From a checkpoint of a small image classifier.
Model: 6.1M parameters, arch swin, norm rmsnorm, activation swiglu, widths [48, 96, 192, 384].
Rows from block 2 of a small image classifier, named by matrix and row number. Rows with one number belong to one neuron. Each number is 500 + 50 x the weight over its row's rms, rounded and kept within 0 to 999. All counts start at 0. Numbers have three digits each.
Before each neuron's rows are labels from the 100 images, of 14848, where the neuron reaches its largest size: "top examples" is what is common among them. Only what is clearly more common there than usual is listed. The data: capsule endoscopy frames (Kvasir-Capsule). In brackets: how many of the 100, against the usual share in percent.
# gate: MLP gate (model.blocks.2.mlp.gate.weight, 256x96), inputs 0-95
# fc1: MLP up (model.blocks.2.mlp.fc1.weight, 256x96), inputs 0-95
# fc2: MLP down (model.blocks.2.mlp.fc2.weight, 96x256, transposed), outputs 0-95

top examples: finding: pylorus (28 vs 3.4)
gate.41:412415495527543418532523496499450535447504508385479472513459509517496581519499488498484437557459456506424418417544528462533451491522472461476554635494386524459528512556464541502508562540510564535553478599477556495532567466526515542546439471447394569532457573495490533535393397523481549483
fc1.41:555451464482393513488485489495479463543568507475512476449544513504478645524482522455538503493468438542478520454463539455573519545475495559465422449460519538362502553422554473611484595480532488472519537488485547607409365577482525450421489575497537439557469476526469430449511463507493485525
fc2.41:501533544535542482570471421538484499500560489542499518490502462596538497540504497438472570522489474467573564488488542493548598516460562448530482610582493424511364579478459521466512476528413531392473509471484542483454551426473527455516516460551578398530549562424543568454502528538449447389

top examples: finding: blood fresh (37 vs 0.9)
gate.6:562535506611536498467559442486403452429407620408504489518522538426450441433514481513460393540548514513512535531569536544476525453506574554520472563497514528485499448461468495373533570523509532487407557529456500500555521541508496521477388489434428545469512467414509475433498447440485512566
fc1.6:405474548468496538540554547629524502417386457468521473467560532493498476493512504410446452537479515495556573483514555542575526451450539492586578487467480537561393591550542520553552443513473562464552467505447526496512503496491524487408460448566446526528572466415516566579481487515589574473
fc2.6:442454458426457404489549476607479492383438504573493464485559501422530445519469478426529425496445488537563575614489585476474433559488654469542515470490499519506517456515486489499488536457445585443500492501498564426430497516557431519515520495482492556475551480457554533469514442562459555589

top examples: finding: foreign body (40 vs 1.6)
gate.73:516462538449528592450582519507559502467522481505564471410575434562403467435479499585447467420498624514415518529441398527511582515503631470492500489530561461486516491515453607457491439448469510445513474415532474570475582468415495524476471518500511555481483576481508475503483513426538509556
fc1.73:467448422494550587513496508422580526574462508555574562429491554437539584475464603527517461479465559571515503457498546525494492520576440470542428427518571490455497484489541550429511510519463575518555457435555526475555512469433558450557571502521501533460552564563468522395410427441591515474
fc2.73:486467482488425575543530556443525343451419481561477523507407537523451578535573575437481446474496468503513515469479509483447571633545483478537450501541576475525519430615467418467486427483534538480423469480499455453447587488488530475497413481475501490461550529433448517478437507410509539517

top examples: finding: pylorus (41 vs 3.4)
gate.61:566509504442519476516615599481544484540432556526479421437576519524512470554488515541472474543461527493460458516521457552470484526592587452485592531491509540550516454500556536509443491451521492451471452468432635516548620483547553473565557485617504560521530550493516387501594561559493506494
fc1.61:568487495500417445506496511523523591513377550536540469579536415530412472498600472508355578481474513468473458536499444529456560444425551499459527456466461576528475529472448570466522522509435466505558469411483513530470474478461455439436516477525564502483461425455493510458491557635418457506
fc2.61:570466400461488552540401380442472629540479580489500475519571486485492518496532485479418534444490468512442472427507497477485469474396529489544521414498456437530478556371514571469468400578441539513565562540513531542468503492435488520480516521453562526485552548508524509433535390534462454517

top examples: finding: reduced mucosal view (25 vs 6.2)
gate.167:446409519487451494483555567512548462547559437568451575472510499524468497523443526503472519536525516496426454400451472484494488488472396545587615429426500553516501502599592373495501530548399464455572493505508485540508424504519522466537555467464511577557453531492488599420533522583487488541
fc1.167:546480404487506469466551496498505533538482516497516530539490445510487510428497453520483486460551540467514549343468561492582521435471535488482486447529458581478456509625528531523567456492434579533381463522480543548511533620556440443478522586503470439550431413514551548514431628487468507521
fc2.167:481528539525484480487449519450452538544450451568545560541430535455551460544488511501546480389448384495607529502444542468471495466527519424447448516563466475458475428474525528554555563429360514523428565550536551537471593517551517483551537438521491485481465430524522491577422517592599510457

top examples: finding: ileocecal valve (36 vs 8.8)
gate.55:477456568522499516554563504573557498527443540456507564483509548517449441536536504511495512567428385478501533533473587543526547510491481551464461442521391409501454466523628478635533514465476539501551582496449652565550557508511515531476478487471503473478435469406491519532477598484492520570
fc1.55:425549554454510500466469484557511469551466455404512553453480534499495414516500391544529478537471422475465512580483532472606509452412571580456439543428507416471445475496506417552536484560518562501551637499480575448459482438550538521440414517501486475443470430446484502500478564415538447512
fc2.55:540511463541528522536468478461435447453542563503363546555547542561485539462436543475453425460519618487541480539523491572496496557519504568556536497493504471467526538555423512554439543508531495493521386541530384491542489515472460511457508508523467460607564483571599572443550460549563536382

top examples: finding: pylorus (38 vs 3.4)
gate.36:493529528450609526535482479616519484435532530435522519475603389584483465505499482495454396465571562504483393411528504462502530567443497505591547456420583446514540462455508532454552508543556573494470430538618499505481473457456496538522461544477570514496450501516538523534551500563429429478
fc1.36:475527476504516539549537515457481483478470509483470542507645648489452588530489491574540546462494498457469482543566477532462522428436456486491506409526572566515566569528432429457446496464450563521470470504527497524563489448602510548531415591540576504552435609484481569466585462461492492452
fc2.36:579532581506444448489451475555437469552503537487412458519462446491466537497473593396470543550391462538487521481335484578421557475459584453541570536467534511521561539558455562459519584495490490465488513536471440460539568431496416469475494485514423432497477528479486465417493508463419493506

top examples: finding: foreign body (30 vs 1.6)
gate.216:520470400543515519468481565517420562463512434456502512526447466409491542519513463495427481561472435492441500452447545466486570436524394574521472405570458560496525511525495440463483393450596553534431514562439520405483416509523534466524525568557567465554490465492491546576526465443382493502
fc1.216:530553697428474459545508533459548496474477525547545472472483522573484517465477502543501607459538542436536474510548435555611500574524555464440543462521586522504545511577488478511476543422496480479560515542568590553524481482459491521411513538534433490511481568507535370438507471521578501456
fc2.216:449551550635490594493463602509471571589509478486451464550532430432478528496488509433428445457426495446513541484540515489465503491530557459535538527511547503513487456556585528511419576532551469517449518666461569556550442530465464498469430501529564568550478483454407548485460453463471549494

top examples: finding: angiectasia (45 vs 1.9)
gate.26:492603537410501413498503461404494531545545541437525489473433445502565582504501410434499438487609608551564585533492475491524511534535483568542487554527457531427555477489396545475494466523583515532527529468453488514453451590574424552539514468519561496441498460533528492489553615522513449538
fc1.26:551474515541507522550449533468536445480549448565485484580493560482462432613520476470513586499441439529497443474442477523489546358493460478454582493369486494519461468541579449511472554495418545526542543584472494452497560438474526410525551523567423554461505530444511550625446495547524544469
fc2.26:491572508524506457456447494468476537568486435512501457508496452513506560535516494583489455561488546548512536573440485453455579517422563525517423510552612406469538484427435494513450395541588514447464452360513499503480439546453475409506391451503511420464425499524551497460573586523481490474

top examples: finding: blood fresh (83 vs 0.9)
gate.62:506514472535442487509526550485545585430509425454491525438510475362460507520484424417507477503589468476431488490414514477421510509515553515456498553529484542526535456545543479487485562485509521538478432465486461406546531528616510545457605581657552543511537494527463574525472516376467488546
fc1.62:488484579572548417423580495424491530518469473458506488514610562461439422413491517490500613523536594423485481566459465511575573500438544480529544424462504509510563495541428535474435521451529506442448465505470464521433516572423562494501485423548548403577554440487481478497570475553552474487
fc2.62:442492446552471488456477401485575596493467542505626471371505532495485517562518489565445587516460566474426460476482523483399528524535534528406464493463613560503476466426472452472485491527498506526577474418457522479522561485447501530536494522466388487554520460499503432567418492519393468522

top examples: finding: reduced mucosal view (44 vs 6.2)
gate.160:602512378484465419524550437493403457580511463476522650582551470564419477463427542488575474406506491531588503523503506508546474450460478495519535540592448580447557499495441526497475516554458522526494462501546429494480512455482510422489448527561512508537538528521542553478467455392531546432
fc1.160:479540431566508470522551495520381422550539515431476570464559510627388448464442575463542489452525538457547485528548429475493440539489454494470535452612505475561545488529440538562520530477501464500539508460571496465569514575538458499456428478426487506520556481548512472528492359413442551473
fc2.160:471555504599498523549458509533454531575441483519499495427591526421504435502551473478468465553555513513409602524425530521560518365512503472426573435487504381565496486481516473496491506463555538481471447477552480481506514573521486569522436540577524460408546399398520506517427428486476504438

top examples: finding: pylorus (29 vs 3.4)
gate.67:527499494450489593504459430541585494488487531506515608502509488516488424566488473465530484484499606431486508533487607402518489454526499458604486483604523520480503491555466473492571396486478526506541469475461493506562434542508432542495458394407485429480641544518385487492528459508549564452
fc1.67:481551529556453542533507478576496484506455550552355525551565568518588399513539486536560552614467465501556500570469515432529571394512498441555530497522474420459486511535468512617563527500422520461548406515467534532454464523531523472559513506472535458591528493506486484480431511535523572395
fc2.67:503401471480488594538502510557508528516502476416554350504499519550514479589480445561504509555477514525477405510516545447562528491450494506490551416488483469463445598565510601465457543523481393470441559551621565543456534483436502535499500473587458515564546466446478457541499497444524414559

top examples: finding: pylorus (28 vs 3.4)
gate.218:443496525539541523522508517390454430531500413482525590464505563471539485447496422508447491518534538604575558468403545445495559520500461486514545481528565436500531500413402412516568491527547484572463466458455573400498572533595509505423466561478464445468456621476480514549458522471445486518
fc1.218:497555578537496510527504616417498499579488467519476504463615570544503462468517432476487556495564571520554566496389529520501518425483503375416509463601506471470509512491493533551482587496532437568490470424491568537469581512595550528430512457530414483501462555427512472509421473513496578522
fc2.218:517516482519477458428552460594473523470505428436496548575477530513500515522512500566361543529517551534547515455477553490553489518615569404450489528459503386456562508532444497429503494431573451496492447469501505505454580518518488427403503536403644565472520576495531503540459520519576511504

top examples: finding: ulcer (32 vs 1.6)
gate.3:535561472452532448529590546471521574546445521519489554569527532511546495452495474591478387532578513513446527607536583507508442508519491569461514529452471432383557407520441454426470417529548439498475571496474472461530451523506473470602459492485497551439434539606473550441498528528534416517
fc1.3:529493541519541519525535557475506561524405582464478481479474478473555514532479472556447467460565512471526588557528538505472432507457515539465448561464371469426542329503403506492500470435544476463505578573464506556500520481505440458544432525539510520421380576481449587420484437522489527478
fc2.3:501455564530463522465456577458428516470595469488482540525486495542467464489517479448482492546455500446472453463523413440502502545434434409492460393592528569508402578594550496538540498553468518461462397496568536513629583535478585522516482487461548468499500491428450449455523527443490391450

top examples: finding: ulcer (29 vs 1.6)
gate.250:524453484526544511585455583520540534524487476531613494478571557492527528498512542424550532482575489485524421476483482509497568429487538486502507435515421515505393418508545503566566489477546453503574559499523546489564376492486609510586551434552464430588488514491489474505534473468392521370
fc1.250:610574449430463461516573400534466570440575507585588511512474501386420499437486434507528459488553444474402563497476554537474558536551483467425474529546534577611503538525484483517436517477468566462510494547484447541493565584515505483522483610487507554553544446504471539507530484584513539529
fc2.250:540543454509524483502432549424637534545470377521531465511508522557507496478522524597488497500522475427472504536354487508519470512390505531454465482503478430507498435486562474559523476537504462450478487461487572484509430563562555413595443410549514512533362520443450412534528500523499512467

top examples: finding: reduced mucosal view (34 vs 6.2)
gate.239:559495529542415452498483584565531537525507551504433487432493515509504444484466573537473534549562479565521522581503464549554551562438584408518436471519478520495537474383506454521401600521457453487523507494538490533516587501480494492411531486600417457457459487551432607480522513484595404553
fc1.239:442470483455566599411456511550547535476478497474478531581492492531533528444511521496657479398405501575503513435515488495413578537505540489488457535549493443452541507465450540563551472459616499543513514522491587592517468480496572546551524546494512579548434499430564568452450427459527535473
fc2.239:516518532498493556553484468472458420392472564501485507483528587530499544425472473448469503443522528439477599527427460450515491401542439470487603448498506539526546421440507495595529548553496524466612452473526491477575492539552518469435499429455485495472456528527529507575589603381417447528

top examples: finding: pylorus (35 vs 3.4)
gate.58:535475498506589427582540486566508483643584466489430515453510452470486563458539481524381476450485479465474506479540488468548481511485526527489457458530447478481540483530587409618497467507507538500545562494545541569517524467542506517556543547471386416496532542454403426497598548485595461561
fc1.58:503521546517460437526492502515505439466552489500492385442525614431395451560471521379532439509453499531546490460448597467479495554502438473470445615432551473521485528523520537506448512438596481528460490493519403509499481645474556495523527511587535519504537440467403524546490444468484481575
fc2.58:536533431501473500532467599470517533534433546549536453558439485525485506493498557560515541570579501638459477437454435547506464563525472546497404491488464483532539460463518408539536490517369539434478525504500449522532574458579355540567565489616502500562512488493492505521432487499488428562

top examples: finding: ileocecal valve (28 vs 8.8)
gate.232:492439523362471516490586436487522468593499462467495517556450508451520441513490461613526569474459485524512451457501525543541550564481510482548518475374503436479520475582482364509557475467414558480491504412459527448479471540526514592597520416513469466502531448466402537528588544525546517489
fc1.232:476567448408486468396524507512474460488528468584524469444468535469524448519453447589495491425625557602509535512631467481535508467529591469550520532567543528563533430550497466531486579520486452530449448509599467484616420531539461456505460551505546519604536504450431530508490524524513485481
fc2.232:380456492433438530571452557515445397523491433485560411519489455526371496586503553574569474551555498453485573530476518495391499479442490602465432547459453518450476412506440500516474469509437499516525541509376551486537472479589523507495494456474485537505514525501518512506592556545564447504