A small image classifier, trained from scratch: held-out accuracy 99%.
Rows from block 3 of a small image classifier, named by matrix and row number. Rows with one number belong to one neuron. Each number is 128 + 32 x the weight over its row's rms, rounded and kept within 0 to 255. All counts start at 0.
Before each neuron's rows are labels from the 100 images, of 14848, where the neuron reaches its largest size: "responds to" is what is common among them. Only what is clearly more common there than usual is listed. The data: capsule endoscopy frames (Kvasir-Capsule). In brackets: how many of the 100.
# gate: MLP gate (model.blocks.3.mlp.gate.weight, 256x96), inputs 0-95
# fc1: MLP up (model.blocks.3.mlp.fc1.weight, 256x96), inputs 0-95
# fc2: MLP down (model.blocks.3.mlp.fc2.weight, 96x256, transposed), outputs 0-95

responds to: finding: ileocecal valve (54)
gate.136 [165 143 143 190 155 176 111 169 105 161  86 129  99  76 102 101 133 124 100 115 145 144 117 116 120  81  76 139 138 163 139  53 120 153 122 186  96 127 116  92 133 156 124 130 155 117 151 124 133 112 108 140 101 173 114 123  87 128  78 106  76  99 173 175 107 159 100  95 117 124  74 106  82 102 113 117  82 125 191 102  79 118 108 109 114 164 175 171 182  73  58 115 115 125  88 171]
fc1.136 [131 110 175 154 194  81 106 145 131 106 110  93 176 123 140 156  97  96 120 159  52  60 114 123 176 108 136 139  96 103  64 145 136 125  61 133 141 150 127 140 130 122  77 148 137 146  93 167 137 158 109 122 129 109  71 141 150 117 101 139 194  99 158 120 192 121 140  87 136 134 176 139  81 113 106 116 126  99 134 147 107  67 153 153 171 134 124 160  72  74  99 171 101 165 189 124]
fc2.136 [100 161 153 116 136 110 168 143 135 154 149 176 130 119 107 164 148 164  91 182 106 154 150 114 114  82 122 166 150 119 121 119  84 183  86 139 116 151  51 157  65 185 184  52 141  84 141 143 109 106  90 100 135 166 129 112 159 158  86 114 102 115 125  90 145 113 173 119 150  94 151 125 157  86 144  93 163 116 167 174 156 112 103 139 139  82 132  59 160  83 110 132  95 171 170  89]

responds to: finding: angiectasia (26)
gate.73 [131  79 122  97 134  88 145 119 139  83 193 158 120 160 180  96 124 113  88 108 115 110 139 143  13  96 101 104 127 124 133 119 103 107 170 136 152 137 178 128 147  95 152 147  87 134 171  81 181 114 116 161 161 122 147  77 120 171 104 151 167 138 135  97 164 178 172 116  96  62 107 137 144  94 138 111 182 114 119 152 241 101 142 143 139 123 123 126 151 123 157 117 137 102 114 131]
fc1.73 [ 97 173 201 131 116  87 114 127 145 147 153  76 102 107 113 119 116 122 141 149 133 121  41 157 173 134 129 171  78 127 126 119 106 119 178 138 105 169 147 163 164  82 107  95 156 185 131 130 130 203 109 118  96 107 185  84 111 173 134  82 143 138 142  93 163  94  74 202  85  92 156 108 132 143 121 138 162 182 138 134 112  99 143 135 141 170 138 138  52 155 153 130 106 112 145 150]
fc2.73 [201 117 165 118 134 133 147 168 179  81 109 151  78 118  85 145 113  97  86 133  97  58  80 109 120 103 103 116 124 146 171 151 130 105 120 127 110 163 143 125  97 146  92 134 145 130 120 112 100 142 134 134 162 148 153 136 162 144 121 121 100 130 163 116 180  94 150 128 172 170 192  90 101 146 156 113 107  98 152  91  79 167 125  82 166  97 178 112 109 178 215 115  59  79  83 160]

responds to: finding: reduced mucosal view (27)
gate.249 [115 155 146  67 126 201 105 145 110 116 130 160  73 115 202 139 114 129 156 161 101 145 184 181  70 111  93 156 191  89  91 131 150 134 137 148 136 126  88 142  91 123  81  91  97  99 144 119 198 160 148 136 162 130  80 139 132 112 137  96 111 160 137 164  71 122  77 150  74 148  67 114 106  90 178 159 114 154  67 149 142  80 133  98 104 126  98 145 166 138 137 113 125 146 126 118]
fc1.249 [117 126 113 191 101 116 184 109 181 109 187 146 161 115  90  88  57 182  95 109 122 120 101 126 103 107 172 111 139 114 135 209  85  97 185 115 130 127 141 151 136 177 134 138 118 147 147 168 169 135 156 109 109 104 153  99 142  87 203 128  90 107  94 131 118 139 136 175 135  76 145 149 107  83 102  91 139 171 156 125 154 183 137 190 138  90 137 103  84 131  90 155 180 129 127 122]
fc2.249 [127 128 153 133 114 172 146 135 102 133 147 100 125 161 136  92 102  93 169 137 163 110  78 129  59  95 164 109  40 110 158  92 126 127 117 141 107  76 115 113 162 162 131 169 121 164 172 168 129 140  87 144 121 119  65  66 115 152 173 181 161 146 141 125 102 135 124  90 114  97  96 203 149  53 130 129 143 122 112  52 131 163 112 180 136  73 141 125  96 142  95 139 134  83 164 145]

responds to: finding: ileocecal valve (75)
gate.26 [125 148 178 158  99  58 123 123 166 120 142 107 135  92 144  82 176 118 138  86 152 105  62 178 123 125 144 135 119 110 115 135 113 138 183 126  83 165 127 147 139 119  95  86 138  95 140 134 199 142 169 181  95 146 134 113 138 143  97 122 102 144  89 152 106 128 139  97 123 206 105  58 109 108  98 108 127 130 172 124 168  58 146  63 106 147 150  97  70  93 140  87 130  66 140 167]
fc1.26 [166 159  76  97 167 126 144  82  60 168  80 189 153 137 148 152 101  96  71 144  95 101  94 101  77 167 157 119 139  96 149 139 162 115  89 114 173 138  97 171 115  94 172 153 122 142 136 107 112 150  79 149 122  95 109 113 139  61 160 128 144 102 129 145 132 148 119 180 139 137 149 201 128  99 122 147 104 147 100 146 112 119 116 158 103 103 106 212  72 116 122 150 120 173  55 120]
fc2.26 [162 160 126 121 132  63 108 115 180 166 132  85 170 143 137 125 126  81  73 108 165  97 125 143 120 145 200 114 121 114 154 183 100 144  92 119 136 128 198 166  93  75 124 132 161 153 174 105 170 174 149 158  91 130  94 105 144  64 176  77 120 143  84 118 102 132 176 129 194 157 110 119 133 124 144 116 186 135 143 110 178  75 153 103 125  77 118 170  82 100 154 112 129 118 123 127]

responds to: finding: ileocecal valve (29)
gate.186 [120 134 120 152 160 103  86 111 104 130 101 151 169 122 122 151 164  79 248 149 166 143 137 132 124  87 112 103 197 150 131 140 110  68 121  99 117 132 102 119 125  90  77 121 136 169 117 130 153 146 104 122 104 142 118 130 106 116 130 159 176  47 119  86 140 122 123 111 138 167 111 127 149 145 186 145 127  91 136 200 135 126 109 232  91  76 107  87 147 124 148  90 100 133  93 123]
fc1.186 [149 161  82 107 128  87  94 136 155 139 109 160  82 149 159 143 138 141 119 114 123 160 111  77  91 113 113 132 141 146 136 134 162  92 171 126  84  81  70  71  79 183  49 143  91 126 102  58 149 102 186 103 150  93 157  84  67 111 108 116 146 168 126  76 181  85 135 159  93  81 119 107 157 121  75 116 138 136 157 119 157 141 114 131 187 102 113 140 139 136 156  75 124 118  89 143]
fc2.186 [159 146 141 125 134  94  95 197 184  69 160 120 177 128 135 126 104 128 132 132  66  77 111 143 130 168 149 109 155 115  84 129 128 165 123 110 170  81 166 177 152 149 163 127 116  78 140 143 139 129 174 182 134  91  55 155 178 104  92 141 106 132  83 124 134  88 100 112  87 124 144 113 146 166 122 156  70 140 116 165  80  92 103 135 181 184 103 160  68  86 127 120 106 147 115 165]

responds to: finding: ileocecal valve (39)
gate.187 [141 148  86 106 156 109 144 106 105  77 120 129 131 163 123 119 128 139 130 126 141 140 193  98  75 109 114 133 160 146 126 167 147 147  95 116 139 107  58  74 118 199 110 139 132 145 138  83 106 143  93 134 118 169 123 104 125 110 158 108 124 157 141 100 146 120 151 158 176 136 108 137 103  82 150  98 140 125 149 143 187  43  99  79 123 115  99  74 129  39 204 153  79 147  51 154]
fc1.187 [ 73 117 156  64 123 132 141 104 193 114 113  80 151 134 125 170  79 134 146 159 124 161 172 162 183 117 143 148 113 129 158 101  56 103 119 121 137 133 103 143 144 158  85 126 110 115 160 126 119 139 178 125 155 124 149 175 105 113 211 103 118 125 120 119  97  94  97 179 202 127 142 150 126 111  73 133 150  94 168 140  63 101  86 149 115 142 138 172 124 193 134 136 193  84 143  84]
fc2.187 [113 137 100 127 157 100 160 134  70  89 146 134 115 130 132 113  93 135  58 148 112 140 110 113 138  67 135 170 114  89  66 143 141 176  93 139 137 187 181  60  69 131 137  98 229 132 161 145 169 186 110 142  79 140 161 103 129 167 168 128 111  93 131 145 130  87 133 135 139 171 192 145 116 144 151  89 145 171 127 100 140 122 102 100 180 105 121 105 103 171 153 151 134 133 160 105]

responds to: finding: reduced mucosal view (30)
gate.78 [164  80 109 150 101  87 130 143 170 110 192  87 141 163 117 202  95 168  84 124 156 124 130 108 119 133 173 152  96  99 115 134 102 141 102 203 102  54  97 142 103 152 130 105 124  75 149 133  79 115 108 177 177 129 120 113 116  84 104 120 160 135 124  89  92 155 121 108 119 148 149 145 123 139 155 131 129  99 155  93 173 107  90 128  69  63 211 150 154 134 173 116 172 140  89 123]
fc1.78 [143  93 145  88 122  96  68 151 142 150 102 114 125 146 139 144 140  97 139  96 201 108 138 159 156 132 144 124 136  99 132 156 135 113 177 194  66  84 188  98 146 169  92 128 158 184 117 108 140 116 113 124 117 158 139 153 108 191 124 108 129 172 196 132 132 126 124 152 108 163 171 206 132 183 106 124 112 101 146 155 152 156 130 110  62 139 146 220 113 141  66 154 105 134 155 136]
fc2.78 [135 104 166  89 131 140 140  76 139  84  86  90 108 118 130 117 161 132 167  90 149  97 136 131 185 111 102  92  92  97 114 124  83  89 186 111 144 121 148  87 138 179  99 160  94 163 170 116 147 125 172  90  61  83 193 103 111  76 156 169  95 159 110 114 102 130 154 106 112  55 118 101 111 104 119 114  90 120 129 111 197 158 144 121 108 109 120 124 116 119 173 134  97  57  62 133]

responds to: finding: angiectasia (41)
gate.235 [151 145  85 146 199 143 172 158 139 100 152  67 113 112 185  79 131 121 120 144  88  89 163 136 122 168 152  99 136 139 128 152  84  96 110 116 124 143  91 100 160 119 137 111 154 151 122 101  64 136  92 119  80 135 107 138  92 114 179  91 151 165 111 120 125 107 141 185 138 130  86 177 105  78  82 140 202 121 216 139 128 164 112 138 125  86 203 135 163  95 153  87 148 155 135 146]
fc1.235 [116  79 117 100  71 116 127 127  87 137 112 151  75  71 121 160 132 124  91 104 162 131  66 133 183  97 146 206 142 158 134  97 105 118 182 113 104 136 157 171 100 107 125 198 107 134 133  72 206 161 170 151 129 173 119 107 189 159 169 170 131 116 124 135  84  46 141 107 154 129 141 123 124 169 151 102 126 124  96 119 158 102 123  78 150  97 156 127 101 142 142 171 113 113 150 151]
fc2.235 [141 119 171 109  95 170 179 135 161 137 122 162 153 163 130 121 145  85 201 173 117 151 199  85 105 118 105 105 138 104  97 123 208 191 142  71 106  87 179 164 136 125 106 136 184 117 116 114 132 169 146  58 118 160 127 120 116  83 174 131  86 139 153  86 111 100 122  70 148 145 131 132 103 173  62 103 143 112  66 116 124 109  91 127 101 128 109 101 151 121 151 156  91 120 114 151]

responds to: finding: angiectasia (65)
gate.93 [111 121 120  84 152 126 140 148 179 158 176 104 170 179 150 118 104 138 168 156 114 115 192 161 111 154 165  48 120 121 159 162 141 110 152 119 141 187 152 184 117 111 161  71  74 178 137 113  79 116  87  92  37 144 117 120 101  60  97 138 142 123 148  96 122 163 139 166 122 154 137 173 164 140 136 133 174 172 146 106 145 111 150 114 106 174 171 149 151 103 170  97 101 128 127 133]
fc1.93 [165 133  79 120 159 102 107 135 160 160  77 144 133 155 180 188 116 127 130 133 179 193  88  86 153 137 148 141 123 150 129 105 143 144 172 150  96 128 153 101  75 210 118 181 146  81  83 134 164 111 152 154 125 147  87  85 137 145 113 130 145 106  61 128  93  97  97  63 130 124 145 181 113 162 144 130 121 112 125 130 111  53 123 155 176  87 103 168  86 118  87 154 145 102  82 146]
fc2.93 [ 70 149 138 110 102 157 157 178 106 116 142 115 188 120  92 140 192  57 145 153  85 148 160 159 131 184 134 179 144 160 110 133 138 173 126 114 160 105 127 109  96 139 152 155 111 132 123 118 146 108 180  37 138 129  72  83  96  83 119 137 121 167 155 128 125  88 185 132  58 118  45  96 138 135 101 138  94 149 142  66 132 127 111 157 123 142 134 125 159 141 134  98 173  98 147 150]

responds to: finding: angiectasia (64)
gate.149 [118  98 164 129 145  73 158 134 156  93 123 112 128 128 176 128 117  70 111 180 153 165 156 120 114 137 156  50 122 187  99 137 110 112  93  94 164 170  96 127 155  87 164 162  94 145 169 119  85  99  83 126 144 140 161 126  96 160 114  92 144 132 113 130 105  98 179 172 135 169 101 176 116  89 133 142 170 104 159 155 112 181 128 109 215 123 102 135 128  95 173 159 182  74  85 156]
fc1.149 [169  90  99 131 128  88 122 103  89 180  93 137 105 121 141 155 184  69 123  92 109 159 102 122 156 118 123 160  56 126 181 112 118 112 154 155 141 112 189 125  79 226 140 140 164 137 101 150 144  82 152  98 113 109 125 153  44 126 137 166  94 131 151 132  88  92  91  92 144 108 110 102 123  82 141 125 123  85 102  99 101 103 139 138 123 100 102 155 112  96 204  74 125 116 136  87]
fc2.149 [126 161 103 164 153 157 125 103 105 137 132  82 183 140  77 143 155 162 129 119 178 104 151 131 121 151  64  75 137 156  96 148 102 173 138 145 159 121  97 171  76 118 150 130  45 141 178 107 172 152 143 106 133 102 140 157 151  92 142 148 131 124 179 148 138 168 159 154 130 105 118 131  88  83 102 126  60 166 161 162  38 115  84 162 118 151  90 116  81 150 141 106 140 120  74  87]